A small masked image model, trained from scratch: encoder width 256.
Rows from block 5 of the encoder, named by matrix and row number. Rows with one number belong to one neuron. Each number is 50 + 15 x the weight over its row's rms, rounded and kept within 0 to 99. All counts start at 0. After the name is the row's rms in percent of the matrix's.
# gate: MLP gate (encoder.blocks.5.mlp.gate.weight, 768x256), inputs 86-171
# fc1: MLP up (encoder.blocks.5.mlp.fc1.weight, 768x256), inputs 86-171
# fc2: MLP down (encoder.blocks.5.mlp.fc2.weight, 256x768, transposed), outputs 86-171
gate.630 103:46 47 72 60 69 41 34 52 73 47 77 41 62 47 30 19 55 46 19 60 63 51 67 49 52 64 53 56 39 41 47 75 70 66 37 57 41 39 48 68 42 30 33 19 49 32 18 68 34 71 42 34 63 40 58 58 41 64 60 68 47 80 33 66 19 49 49 49 35 66 19 43 47 56 66 30 57 18 33 51 23 63 46 56 23 67
fc1.630 097:66 52 47 51 41 62 42 37 49 55 96 65 13 24 44 66 62 26 36 40 43 51 30 51 64 59 43 61 70 43 36 59 57 63 53 62 43 46 51 54 36 63 70 30 78 35 38 44 44 45 56 27 18 52 60 30 39 38 38 72 67 47 51 53 54 81 64 35 35 48 35 30 68 48 68 44 78 44 54 77 62 48 78 54 26 66
fc2.630 126:49 52 81 57 64 50 66 26 42 53 42 43 34 41 47 75 60 65 34 46 48 66 11 32 46 70 13 40 74 36 25 42 42 74 44 33 43 48 71 17 35 38 47 39 32 83 59 73 51 44 53 58 35 67 66 65 49 65 61 37 09 54 79 32 59 29 33 62 37 72 58 34 47 45 21 53 42 45 52 50 42 49 52 30 38 38
gate.631 116:53 65 72 47 32 21 52 40 48 49 89 61 56 48 48 52 35 53 65 70 54 69 40 67 76 31 54 65 55 38 44 74 62 45 69 70 58 54 33 67 46 79 39 59 55 33 32 51 57 40 63 33 56 34 54 67 64 32 42 30 46 35 35 37 66 32 67 53 59 31 54 39 35 67 54 44 16 31 45 60 55 54 42 52 64 62
fc1.631 108:56 43 71 51 47 19 30 33 49 28 81 54 69 43 57 67 35 37 76 60 66 45 63 55 67 38 49 73 37 51 47 56 54 62 81 60 62 62 43 64 45 75 42 54 43 26 40 57 68 32 68 41 50 47 66 52 48 35 19 42 47 30 41 45 59 58 27 49 52 52 70 48 51 40 68 28 32 45 65 64 46 59 38 46 59 63
fc2.631 176:63 61 55 42 38 41 66 59 60 60 50 50 61 69 65 47 41 71 38 76 56 54 69 80 24 37 56 47 65 03 64 49 50 56 81 66 54 57 64 36 71 40 61 58 46 29 47 53 68 62 47 39 20 60 79 61 63 37 46 39 42 50 54 18 52 59 64 38 19 54 40 52 50 50 46 45 33 61 66 39 77 72 73 57 54 68
gate.632 096:44 55 66 26 43 61 74 61 51 94 36 54 52 56 11 30 42 44 70 62 31 94 69 37 56 59 60 61 59 69 70 48 52 62 62 72 71 43 39 53 53 78 29 44 49 34 74 36 68 44 44 34 56 56 20 26 66 48 59 44 50 42 58 53 35 41 36 56 35 55 58 52 48 40 52 44 32 52 54 51 31 35 34 41 62 47
fc1.632 085:50 73 69 33 22 63 92 79 44 75 58 63 64 41 26 27 35 40 60 64 46 82 57 48 48 60 75 38 41 54 44 46 47 58 61 62 58 21 41 35 71 57 48 53 42 32 60 80 66 42 51 52 18 46 31 44 52 33 48 74 42 34 53 61 50 58 46 35 44 47 45 42 49 30 64 53 41 63 33 38 29 73 44 30 52 78
fc2.632 095:31 38 60 33 35 81 71 61 07 27 39 47 12 44 58 24 40 62 48 50 52 39 60 49 32 51 56 56 52 69 38 64 69 36 72 33 59 35 58 62 63 60 44 38 40 31 63 37 36 53 71 71 48 42 62 63 49 52 31 54 52 32 54 61 36 39 54 51 63 19 56 44 30 33 65 50 60 34 54 58 76 50 36 40 86 47
gate.633 109:46 91 47 37 30 43 52 58 51 42 29 68 42 45 61 35 56 52 26 62 55 26 58 30 27 57 60 57 43 25 55 00 60 66 31 29 40 71 46 69 46 71 33 26 38 53 67 36 54 59 66 66 44 25 41 45 40 56 74 47 36 61 53 76 60 38 53 48 38 43 43 62 70 39 52 16 54 39 40 22 08 41 68 39 82 50
fc1.633 095:56 76 40 40 00 42 52 61 27 50 81 44 55 57 57 34 44 62 59 82 68 55 48 43 35 33 40 56 21 46 27 28 33 52 43 64 57 73 56 53 77 60 48 25 14 28 19 40 60 39 56 39 71 51 58 46 31 46 26 59 54 26 19 59 59 60 39 68 17 39 23 30 59 52 65 33 47 19 21 55 41 51 71 50 47 39
fc2.633 132:76 23 68 41 28 51 45 44 59 34 55 44 64 32 26 69 45 26 43 54 27 47 39 51 71 56 43 43 55 32 37 59 43 34 58 26 60 37 38 52 52 74 29 47 46 68 56 57 65 51 68 41 70 45 37 72 68 43 70 45 56 17 43 65 41 42 78 58 55 51 76 28 41 37 92 25 40 57 57 21 43 36 32 73 56 37
gate.634 091:28 53 95 28 59 44 53 21 54 49 50 37 51 75 51 53 35 51 41 69 36 67 55 37 50 47 54 59 32 44 36 77 40 35 38 49 38 58 28 49 30 25 64 72 42 41 57 61 48 57 66 50 54 39 42 46 46 49 77 48 49 54 45 65 44 84 57 68 48 60 07 68 45 59 66 32 39 44 65 51 54 50 53 26 39 26
fc1.634 086:50 48 32 52 22 48 51 48 90 43 76 45 24 42 29 77 60 40 60 64 64 71 56 87 35 34 61 30 54 45 55 55 90 40 62 62 52 74 51 46 47 59 55 32 38 41 71 48 36 69 57 56 41 30 35 52 14 51 34 49 33 88 38 35 65 39 55 53 59 32 65 75 62 31 36 56 44 61 47 54 41 70 58 53 54 52
fc2.634 048:55 59 51 57 42 53 70 37 80 52 73 37 55 62 36 83 49 47 76 43 52 57 85 57 51 66 59 29 57 58 47 52 74 58 56 34 53 74 34 18 45 50 61 49 45 40 76 36 40 59 59 62 39 33 36 38 28 64 38 51 29 79 34 25 60 41 35 25 54 46 35 47 57 40 19 31 42 49 72 37 32 50 49 58 34 70
gate.635 109:64 58 25 60 44 80 42 66 51 35 75 47 72 70 90 69 68 47 47 40 32 77 29 65 39 38 59 41 36 52 70 47 30 57 67 73 53 63 33 37 61 39 52 93 41 53 46 63 04 47 41 49 54 39 41 39 73 68 60 82 00 40 71 45 77 78 33 32 53 54 47 51 23 71 41 45 47 42 50 60 45 47 39 55 53 53
fc1.635 100:60 49 42 82 18 51 61 52 59 69 80 39 76 54 65 32 55 41 60 37 15 69 25 46 42 34 31 44 52 65 57 42 56 54 78 49 45 87 59 76 52 55 51 55 42 71 32 48 38 62 49 36 61 48 46 48 63 46 58 52 44 39 36 82 63 54 30 22 52 41 52 60 26 42 26 06 60 40 45 61 41 42 52 47 30 82
fc2.635 146:56 54 21 59 46 69 31 43 61 41 41 74 39 74 38 68 49 40 50 52 58 39 00 40 29 58 48 40 44 19 40 49 56 40 69 51 04 26 43 55 52 78 49 43 59 70 29 69 64 65 15 39 44 61 36 89 59 50 58 48 42 44 37 44 63 53 46 57 42 76 26 38 65 19 77 40 66 52 41 21 56 56 42 59 57 42
gate.636 095:16 30 48 54 54 51 48 57 70 61 26 49 48 37 53 25 33 46 40 40 49 51 70 27 26 64 40 37 60 40 53 61 64 42 33 53 55 58 40 72 54 55 51 64 45 22 44 85 51 19 52 55 58 07 56 52 55 51 50 48 42 65 61 41 47 65 51 33 44 39 34 52 57 44 66 86 35 73 75 50 13 50 62 53 44 51
fc1.636 085:59 33 63 51 58 53 08 40 69 20 35 52 52 44 60 36 66 81 46 33 59 49 64 45 24 56 67 38 33 68 42 45 64 55 34 57 82 36 58 70 48 44 45 66 49 44 31 58 35 40 54 62 35 28 44 80 45 65 69 45 58 53 59 36 55 39 59 43 50 48 43 73 50 54 47 83 60 43 64 48 27 76 54 30 53 73
fc2.636 085:36 61 41 57 61 47 36 51 37 34 27 59 41 49 65 65 44 56 68 47 50 63 53 59 67 39 44 64 35 51 47 47 53 57 26 29 52 54 54 50 19 50 32 52 50 22 49 20 55 62 56 39 49 52 63 72 60 47 15 11 58 50 69 49 46 66 80 53 52 68 74 61 47 38 16 42 74 30 30 58 46 75 64 30 84 46
gate.637 103:32 62 42 42 49 53 58 38 42 24 16 56 55 44 29 69 40 33 60 44 62 71 49 52 57 58 45 51 34 28 64 69 40 61 64 56 48 66 36 48 62 36 61 60 75 58 35 58 83 45 21 67 36 19 46 35 41 53 45 54 58 63 59 67 60 22 70 44 31 54 48 70 56 27 63 41 46 32 71 50 39 55 23 82 33 42
fc1.637 097:65 52 45 54 36 28 52 59 55 44 40 79 45 54 30 51 60 62 45 44 51 61 58 62 51 76 58 40 69 72 41 58 49 47 67 38 76 64 63 35 47 35 39 45 58 52 32 33 64 29 54 71 38 56 50 51 59 23 54 42 56 75 19 63 75 48 99 53 45 53 33 38 57 49 60 56 61 31 41 71 46 55 65 50 62 62
fc2.637 156:41 76 55 57 65 43 42 28 35 37 88 57 56 62 57 58 59 61 44 36 44 68 59 56 59 49 58 65 52 58 47 24 67 27 50 45 66 53 32 56 21 76 27 31 86 62 41 64 61 59 63 49 50 67 67 47 47 86 50 57 50 48 73 47 08 67 49 59 61 45 47 67 51 36 50 39 28 63 59 54 58 35 48 14 51 35
gate.638 080:59 62 47 42 27 38 40 46 42 33 44 23 22 72 52 66 52 42 63 40 25 24 11 57 44 45 40 51 60 65 54 75 66 49 55 55 45 51 69 44 60 39 47 57 44 50 59 60 72 67 31 40 57 44 54 57 60 90 47 84 37 47 59 52 49 49 52 47 54 48 38 39 42 34 46 21 63 50 61 43 48 40 36 47 52 41
fc1.638 141:63 52 50 31 31 54 33 25 56 54 59 68 55 48 20 65 43 36 33 49 52 52 48 47 37 70 55 35 43 52 54 54 62 43 40 66 28 33 48 56 66 58 34 31 32 73 57 36 66 41 37 44 71 18 56 70 54 23 58 39 71 44 30 33 50 24 65 68 63 34 66 58 58 70 58 56 19 43 53 45 57 67 53 53 41 35
fc2.638 044:67 53 56 46 48 24 37 46 41 72 77 59 47 39 34 56 48 47 24 39 42 57 51 30 52 52 64 69 46 37 76 68 53 36 33 84 40 43 46 56 66 35 39 19 33 74 65 46 38 31 54 58 67 30 35 42 63 46 74 35 49 46 40 50 47 45 70 50 73 42 68 50 48 77 59 60 21 61 55 64 52 76 19 31 66 40
gate.639 100:36 55 40 30 72 27 44 77 44 36 45 53 50 77 44 76 47 26 56 56 66 49 38 61 26 43 50 52 58 80 60 70 56 55 44 82 82 63 37 68 41 75 37 58 37 64 36 40 28 54 35 56 65 87 37 66 80 55 35 54 61 72 48 45 39 82 63 54 96 62 67 51 74 34 45 41 42 38 73 41 38 42 58 52 59 43
fc1.639 089:75 37 48 30 38 54 42 42 66 64 52 42 45 21 61 22 36 77 38 64 43 42 65 46 70 60 49 45 56 35 33 48 48 16 49 49 56 36 74 39 68 32 70 61 48 32 38 44 51 44 52 29 64 35 70 32 34 58 58 44 42 51 35 60 58 24 53 47 45 39 46 60 37 46 26 62 58 38 18 57 45 74 39 68 46 51
fc2.639 117:43 98 43 73 57 72 27 40 90 48 48 64 18 50 56 57 84 47 34 55 47 55 66 61 29 70 40 39 44 48 74 51 38 59 30 69 66 71 32 39 23 45 79 58 49 68 41 39 33 80 50 59 56 69 40 37 91 78 48 51 48 71 45 52 46 54 42 43 44 68 46 55 58 64 32 49 35 58 59 45 61 65 42 44 46 24
gate.640 088:48 60 29 32 64 37 55 59 79 45 58 74 37 28 44 52 33 42 55 66 32 53 36 54 61 51 47 47 24 47 65 35 55 49 54 61 36 57 88 44 46 55 37 70 61 58 26 52 65 31 48 65 44 84 62 52 57 57 59 47 39 81 55 43 37 51 54 54 50 30 66 35 41 55 28 64 55 44 44 51 51 37 76 45 34 61
fc1.640 088:56 41 52 51 51 85 69 20 45 32 57 54 51 60 77 43 69 30 37 31 63 53 31 47 49 52 48 48 33 49 39 54 64 43 55 54 37 48 53 30 35 32 60 58 47 37 35 71 35 32 47 47 32 79 35 53 64 73 50 43 34 22 61 79 50 50 32 50 50 71 43 64 50 61 42 43 49 57 38 37 53 82 49 47 73 48
fc2.640 040:61 42 41 50 37 42 55 38 57 49 54 46 45 39 82 56 46 32 31 37 77 44 52 82 40 43 48 48 19 40 63 59 57 79 62 42 27 37 59 49 41 24 59 76 31 48 44 47 63 41 54 59 33 70 49 39 49 29 53 63 52 16 30 64 20 60 30 33 53 67 36 79 63 53 39 33 67 38 43 44 58 42 35 52 64 36
gate.641 076:57 51 57 34 59 51 46 50 23 70 52 41 54 56 72 58 62 61 59 37 57 67 30 65 39 53 50 35 60 17 37 27 51 48 56 72 76 55 83 39 25 64 40 68 68 22 41 65 26 56 55 50 66 61 83 29 34 64 65 52 67 72 36 37 52 62 52 57 36 47 64 34 29 68 69 34 39 48 51 43 51 46 33 46 41 37
fc1.641 198:35 45 37 67 60 40 68 68 55 58 50 57 42 55 81 24 58 49 71 39 57 58 67 57 61 38 48 57 34 20 56 27 34 56 56 54 64 62 45 45 60 54 57 49 69 56 50 65 43 65 65 61 41 87 50 40 53 68 46 70 38 60 67 54 52 61 40 49 35 49 51 43 29 63 45 65 66 49 52 57 41 45 51 44 54 43
fc2.641 042:37 45 52 60 47 47 63 68 62 41 25 43 50 55 52 23 61 30 73 37 59 50 60 67 40 39 52 59 38 46 40 32 26 54 60 48 62 56 57 49 55 68 27 55 47 43 61 50 54 61 67 66 48 64 55 49 36 70 38 56 40 65 59 56 65 49 44 37 36 44 62 63 44 61 46 74 67 44 76 49 35 35 58 42 47 58
gate.642 092:60 57 48 42 40 42 26 38 43 49 59 44 44 61 36 34 52 35 46 59 56 66 44 59 45 44 33 28 42 51 69 62 57 58 38 48 59 40 35 29 60 33 48 69 42 29 39 20 47 56 44 24 51 87 47 68 33 49 78 84 78 55 64 42 65 38 34 72 45 55 23 47 52 32 27 52 42 56 51 49 47 65 77 61 99 48
fc1.642 090:46 65 52 36 32 24 63 86 67 67 38 61 55 56 53 37 39 55 87 23 37 54 40 49 67 35 56 46 54 17 72 29 70 79 53 60 61 76 43 50 66 62 27 72 52 47 45 48 68 59 39 62 60 75 50 21 50 32 47 59 56 45 62 62 55 56 26 51 47 67 59 35 19 55 62 76 82 55 71 16 57 67 52 55 70 54
fc2.642 041:73 62 48 22 24 40 74 83 41 36 44 59 49 45 23 23 52 75 54 30 52 46 56 50 59 44 41 69 43 47 61 57 60 53 22 53 50 61 36 68 68 62 12 37 62 59 54 49 64 37 51 54 82 47 40 15 78 35 62 20 53 48 59 31 63 48 50 38 55 68 46 63 10 34 54 60 74 60 77 17 89 63 40 54 40 37
gate.643 105:70 67 53 51 39 78 59 38 74 39 47 36 78 47 37 53 24 53 58 46 29 23 36 45 60 65 58 53 50 47 22 59 37 63 66 71 33 31 74 54 56 54 49 57 42 52 40 41 56 49 19 28 32 34 78 51 75 41 68 59 45 23 48 44 44 20 67 58 43 41 66 38 77 46 63 29 71 66 49 20 65 25 26 46 46 47
fc1.643 089:90 56 40 33 38 62 76 48 68 12 38 43 75 34 49 51 33 73 46 52 35 37 60 36 59 48 68 52 49 48 28 59 46 58 54 65 29 44 71 56 49 45 56 62 49 51 46 37 49 62 49 19 37 30 69 44 76 72 63 82 41 22 49 32 53 39 54 54 39 33 70 53 77 50 46 41 69 58 54 31 59 31 41 56 52 48
fc2.643 130:46 68 66 29 51 44 84 51 73 57 22 59 25 47 42 72 56 75 60 38 65 51 65 18 55 54 33 37 73 51 52 58 78 45 71 68 84 30 36 34 65 59 38 51 95 53 68 50 54 56 87 67 65 55 29 51 61 50 46 67 39 52 53 49 66 47 38 69 76 54 36 12 69 44 40 68 55 59 43 72 33 45 54 86 53 46
gate.644 088:75 41 62 49 47 45 45 32 57 54 69 47 64 36 38 56 49 50 55 50 66 52 59 46 41 24 56 42 27 80 65 45 46 24 29 56 60 27 41 17 64 78 72 47 42 69 68 33 47 85 42 40 65 51 44 44 34 43 66 52 42 67 84 63 64 99 94 75 76 55 74 53 54 72 49 42 41 41 63 56 74 47 53 67 39 36
fc1.644 101:52 48 49 68 58 26 50 50 68 59 30 69 60 38 71 38 50 42 79 76 44 36 59 66 60 55 80 65 59 34 41 39 55 57 46 42 55 67 53 53 30 38 44 50 64 63 35 38 53 79 80 22 42 57 68 56 34 57 43 72 49 69 60 66 76 85 00 64 47 47 39 51 30 60 38 64 56 62 39 47 37 63 59 51 49 64
fc2.644 045:65 78 63 61 43 36 47 63 58 34 68 57 37 43 61 54 49 46 63 63 55 46 35 72 56 50 51 69 64 37 25 34 48 57 46 26 44 37 44 37 31 47 44 63 54 45 40 37 44 61 57 48 45 38 50 58 41 71 47 46 62 67 57 39 70 91 33 60 36 57 48 36 36 61 22 69 37 56 35 43 50 48 71 53 53 63
gate.645 103:74 51 70 48 42 64 55 40 47 34 66 52 76 33 24 23 34 55 44 50 33 55 72 54 39 60 55 42 56 52 57 33 43 78 41 33 86 75 31 69 37 45 51 40 48 28 48 45 47 43 58 54 43 49 28 53 39 28 43 82 56 45 63 32 39 63 59 42 08 62 58 67 58 56 63 36 24 65 70 64 62 26 37 44 25 43
fc1.645 087:69 41 63 51 41 63 55 32 37 33 46 44 79 35 64 25 24 74 55 78 32 41 42 72 54 60 60 55 60 45 52 26 61 49 45 49 60 67 48 69 55 27 45 28 43 34 49 63 53 65 45 55 35 26 63 46 44 29 43 46 72 60 58 51 35 78 47 25 28 61 66 75 61 56 49 36 70 29 72 55 65 65 46 52 33 40
fc2.645 143:14 66 61 69 33 67 54 32 46 41 63 34 28 35 48 91 62 62 21 58 45 35 35 65 52 68 45 39 31 37 39 68 49 78 47 69 63 38 70 28 64 62 34 52 46 46 27 53 33 65 39 45 66 64 46 57 67 51 70 52 24 65 20 56 49 48 75 62 30 53 46 79 46 32 50 62 35 52 17 48 38 68 74 57 48 54
gate.646 098:41 69 48 41 30 65 31 40 58 48 23 57 34 41 84 43 60 68 55 49 48 33 35 43 48 59 47 40 46 50 28 59 69 67 36 40 31 48 45 63 66 76 51 29 36 42 46 24 39 23 43 33 70 19 56 54 92 83 69 46 69 50 46 61 44 59 44 70 33 64 56 57 44 65 38 38 67 60 45 58 44 40 36 10 66 34
fc1.646 104:74 49 51 62 56 65 36 69 50 14 53 56 45 47 69 41 51 60 37 92 68 50 32 36 71 44 58 74 40 54 42 56 38 44 61 50 51 30 23 64 53 38 38 52 56 23 33 71 34 48 39 45 17 26 35 33 61 53 52 44 51 52 57 72 32 49 50 27 39 70 61 39 76 11 25 34 59 52 55 60 57 34 44 40 38 48
fc2.646 044:42 33 50 70 59 33 40 52 58 50 45 60 58 55 75 72 63 43 29 67 37 53 55 49 56 45 44 73 23 57 41 57 47 48 19 28 48 42 44 58 44 35 50 45 47 45 45 75 34 63 52 12 08 55 77 35 28 58 42 51 55 48 43 52 84 58 49 65 51 29 61 40 60 54 34 49 77 64 68 49 28 23 53 28 53 58
gate.647 103:49 59 57 43 51 65 39 51 16 67 69 46 49 40 73 42 60 58 53 45 47 59 00 49 46 49 52 47 34 50 46 44 41 68 51 62 32 52 56 57 42 42 61 80 59 33 48 76 51 22 50 51 46 79 73 69 49 65 53 46 51 49 54 48 44 57 60 29 51 45 26 65 48 50 53 27 56 26 43 68 53 54 49 50 38 97
fc1.647 090:52 15 23 58 52 62 36 39 48 59 69 12 48 57 33 63 47 33 51 45 21 55 41 25 29 60 48 60 32 37 49 33 50 49 51 47 43 70 47 43 56 11 46 37 57 53 60 59 43 35 34 65 68 31 60 52 71 20 55 26 43 53 60 45 53 58 49 53 51 44 24 44 38 36 52 62 79 41 35 61 64 66 35 65 41 68
fc2.647 094:45 40 27 37 37 43 81 58 56 34 43 55 19 65 42 46 31 52 40 39 46 40 56 56 67 49 28 50 30 41 52 39 61 71 27 47 48 80 77 23 59 44 53 77 55 53 47 41 80 27 65 29 49 25 47 43 48 47 35 27 47 35 37 36 57 60 43 62 41 49 51 38 35 42 45 31 41 47 49 68 28 61 52 54 57 30
gate.648 103:37 42 47 40 27 69 72 68 34 67 51 63 47 47 63 50 52 51 68 82 50 34 50 77 50 45 41 53 48 75 56 56 64 81 67 55 30 69 65 47 49 66 49 38 65 41 51 41 57 28 51 49 61 47 44 75 51 50 36 61 54 60 86 16 67 47 46 39 51 65 45 33 51 71 05 42 44 55 57 61 67 44 23 41 55 77
fc1.648 092:48 41 41 56 60 67 35 44 57 56 65 43 64 67 37 36 51 33 65 27 74 72 54 44 40 31 54 44 51 50 18 33 65 34 51 50 14 50 61 65 41 83 53 67 61 52 67 29 52 25 40 71 53 39 18 49 60 19 50 64 57 65 63 64 64 51 38 50 61 66 58 65 38 28 71 35 65 55 53 45 28 62 50 44 57 57
fc2.648 135:13 67 73 80 32 48 62 49 78 15 53 49 46 55 53 65 24 48 56 69 62 52 63 62 72 78 45 77 69 45 64 31 54 71 40 40 28 54 76 30 68 34 49 44 61 20 29 48 50 36 59 38 73 71 47 41 71 50 35 62 70 68 61 43 28 62 42 50 65 58 65 56 14 50 52 32 45 49 66 45 38 61 72 69 49 45
gate.649 076:62 74 46 82 68 46 13 76 50 48 39 34 32 26 60 63 61 60 36 45 16 81 77 59 67 81 47 44 34 55 35 32 60 65 65 63 22 35 25 50 43 34 66 57 50 30 71 59 51 58 42 36 42 55 51 32 53 57 53 36 27 25 50 38 49 67 58 29 43 09 50 55 36 29 25 85 32 31 62 34 83 37 30 40 52 21
fc1.649 186:33 44 45 39 54 26 84 68 88 65 45 59 66 42 52 39 47 60 62 51 48 62 65 43 66 46 80 36 61 65 83 30 60 61 72 43 63 73 41 55 46 65 61 74 58 60 69 56 56 64 73 63 47 74 31 29 51 40 32 28 41 44 71 68 42 69 53 50 62 63 46 68 30 47 22 71 59 58 38 73 41 55 63 60 71 65
fc2.649 042:37 25 39 30 39 34 78 60 83 59 45 53 65 35 58 40 41 53 55 75 45 56 63 51 51 60 64 53 54 73 63 55 54 66 51 44 50 70 37 32 55 80 48 75 43 53 67 55 61 43 50 61 46 60 32 43 44 45 37 30 39 36 61 52 41 54 42 44 74 55 61 64 28 37 23 61 53 51 42 72 60 50 60 64 66 54
gate.650 099:49 93 63 26 51 51 30 46 40 74 59 47 61 49 40 44 63 52 49 71 49 24 52 75 68 28 26 20 77 48 42 26 59 48 59 20 41 28 39 37 31 53 54 40 27 53 60 67 40 32 40 59 42 38 58 26 60 43 21 59 39 42 33 62 36 33 51 64 42 72 68 41 55 36 65 50 52 51 48 54 33 61 48 61 52 59
fc1.650 087:34 25 52 39 65 64 55 35 19 28 61 64 32 40 50 59 63 73 41 40 23 43 56 52 33 56 75 45 22 50 33 58 44 41 40 40 59 77 60 59 61 54 55 82 46 49 76 57 63 39 30 56 61 53 55 52 55 58 32 63 28 60 59 22 46 47 61 47 55 58 65 66 31 48 54 42 37 78 28 66 63 51 39 33 41 73
fc2.650 079:49 29 64 55 41 40 43 70 49 47 57 56 59 48 42 62 23 52 52 56 47 45 51 38 32 43 43 40 57 45 64 38 13 47 79 69 43 55 34 55 37 80 56 49 49 61 14 44 58 58 31 80 42 50 50 63 76 58 54 56 46 41 56 55 55 48 45 41 55 56 45 42 57 31 40 56 38 45 61 50 49 63 82 64 33 27
gate.651 133:30 51 29 57 53 60 48 35 14 50 49 69 47 34 51 45 50 29 57 60 42 55 65 53 46 65 29 50 28 55 48 63 46 70 39 59 31 45 57 37 47 21 64 84 35 51 40 53 36 46 43 66 44 61 72 45 74 37 22 23 39 62 55 48 58 47 24 55 76 64 55 24 36 55 60 43 64 52 55 54 74 38 82 48 40 31
fc1.651 105:64 15 42 40 68 43 31 41 33 53 20 39 58 70 55 66 48 18 56 60 46 52 50 42 79 44 33 53 47 56 41 20 62 40 50 22 71 17 53 20 34 61 58 38 65 76 37 50 56 67 26 55 58 49 13 56 81 43 37 42 34 48 58 50 66 57 44 74 29 49 62 52 51 41 59 49 64 80 34 36 34 32 53 28 64 50
fc2.651 183:55 80 59 55 18 21 72 69 50 60 49 42 45 38 35 70 49 58 76 32 53 53 41 17 62 65 56 54 50 33 41 64 52 22 43 72 60 60 46 63 34 63 56 40 51 48 43 51 43 57 46 34 46 49 31 54 37 36 65 75 37 56 35 20 40 27 63 56 39 46 29 49 54 39 58 66 23 29 57 44 45 74 34 54 39 53
gate.652 097:72 55 17 33 22 29 35 54 59 56 19 21 49 26 46 44 27 31 58 29 55 47 57 61 14 51 64 48 35 32 31 34 56 56 45 36 43 60 68 56 40 42 39 72 36 45 56 41 43 34 29 47 62 61 57 62 85 47 65 46 60 61 35 22 56 75 78 64 70 53 54 46 64 53 66 25 35 45 36 39 61 75 45 30 39 26
fc1.652 096:66 75 38 38 56 50 29 63 59 12 50 53 57 61 40 62 38 36 65 65 52 52 29 34 52 24 56 42 72 47 35 57 39 42 55 43 54 54 36 58 44 31 23 90 40 26 54 37 62 43 46 49 25 28 50 43 50 49 54 35 45 35 53 59 50 31 63 27 66 45 47 53 76 45 36 44 46 68 52 80 66 54 50 25 39 41
fc2.652 067:52 28 40 48 58 46 30 72 74 02 47 72 57 40 33 34 51 44 67 61 54 28 32 54 56 38 32 34 28 65 36 45 83 72 46 70 32 47 47 58 43 46 50 66 48 27 59 57 53 54 44 33 14 17 44 25 20 57 39 61 29 13 67 73 56 50 35 43 41 38 58 54 40 53 54 53 63 58 65 44 70 59 50 50 42 59
gate.653 095:56 41 33 17 63 53 59 33 59 25 37 63 57 54 10 44 62 75 30 67 38 40 63 47 45 44 46 52 42 39 28 47 47 45 45 57 71 54 54 42 47 52 37 77 26 55 30 36 45 41 47 44 41 56 52 22 33 47 46 27 70 42 25 44 52 49 86 62 27 60 51 52 57 65 59 72 70 50 17 50 44 36 37 38 23 75
fc1.653 089:58 75 67 45 46 06 60 54 50 63 61 16 43 64 57 46 30 41 85 38 56 57 58 40 56 79 46 58 57 51 55 26 56 75 49 57 27 39 50 44 36 51 63 28 48 14 70 38 56 79 73 66 63 63 49 57 39 65 25 71 33 23 61 53 43 31 44 65 47 35 78 44 28 26 61 40 71 69 56 39 51 45 66 52 66 40
fc2.653 141:52 52 48 54 53 54 54 48 60 45 54 58 31 15 42 40 64 09 65 67 63 55 58 55 29 53 63 46 38 43 65 57 30 91 52 69 53 61 51 74 52 68 52 64 43 41 37 58 47 24 68 44 36 39 57 39 43 62 68 60 43 35 36 43 28 40 62 52 58 38 24 65 59 43 43 50 48 57 49 44 24 46 39 27 51 67
gate.654 096:52 65 45 66 27 59 28 56 44 55 57 71 29 69 25 71 41 66 66 26 67 55 71 75 59 61 59 84 63 23 51 46 67 43 57 52 46 07 47 70 26 79 34 51 38 51 53 69 84 42 27 66 36 46 57 69 77 50 45 39 53 18 42 70 49 50 41 14 36 35 66 28 59 63 45 64 28 42 52 67 37 41 17 61 13 64
fc1.654 088:41 26 24 66 56 42 62 43 18 37 42 32 72 26 69 54 49 41 42 54 20 60 53 45 51 50 41 15 26 50 49 45 42 33 63 55 62 66 42 43 50 44 83 61 45 53 40 37 09 53 55 40 44 79 52 56 52 64 52 68 37 36 84 56 36 52 57 43 52 54 55 54 69 66 59 25 70 30 61 51 60 47 34 85 41 51
fc2.654 061:71 59 78 59 53 27 35 41 68 36 54 54 50 48 75 32 52 45 65 45 67 32 50 53 52 45 53 30 40 06 62 54 41 56 30 38 58 51 32 57 32 59 60 70 42 71 47 32 36 16 63 55 56 29 16 50 48 47 58 28 43 29 60 48 39 65 46 49 25 59 30 64 82 15 75 52 31 51 65 36 32 68 46 92 33 50
gate.655 098:64 62 45 82 42 52 37 83 54 25 44 35 28 66 39 40 53 46 42 42 13 61 44 41 62 68 38 43 48 61 47 35 52 39 54 44 67 54 14 46 61 49 49 34 59 71 66 58 50 42 46 54 34 55 46 59 73 55 50 28 58 59 63 66 35 39 78 45 47 52 62 52 31 38 64 20 66 45 33 26 32 17 36 82 50 42
fc1.655 127:80 57 47 55 68 64 27 45 50 38 65 53 60 45 46 84 41 50 37 60 64 28 29 32 65 66 43 46 52 47 22 69 41 42 40 48 35 27 47 66 39 50 27 44 40 41 33 50 48 45 30 38 54 08 48 59 54 48 56 21 61 49 45 53 44 26 40 49 34 21 57 29 89 33 69 36 33 54 71 26 78 44 43 42 41 53
fc2.655 037:48 82 38 44 67 57 15 56 32 38 65 51 55 31 60 81 48 39 57 44 62 39 41 45 51 46 55 49 37 23 42 36 42 23 33 31 51 49 69 55 17 41 51 47 46 40 50 48 42 84 23 32 42 22 41 63 44 43 61 46 54 38 59 68 68 39 43 42 39 41 59 27 68 37 63 55 39 66 69 26 58 43 19 58 44 53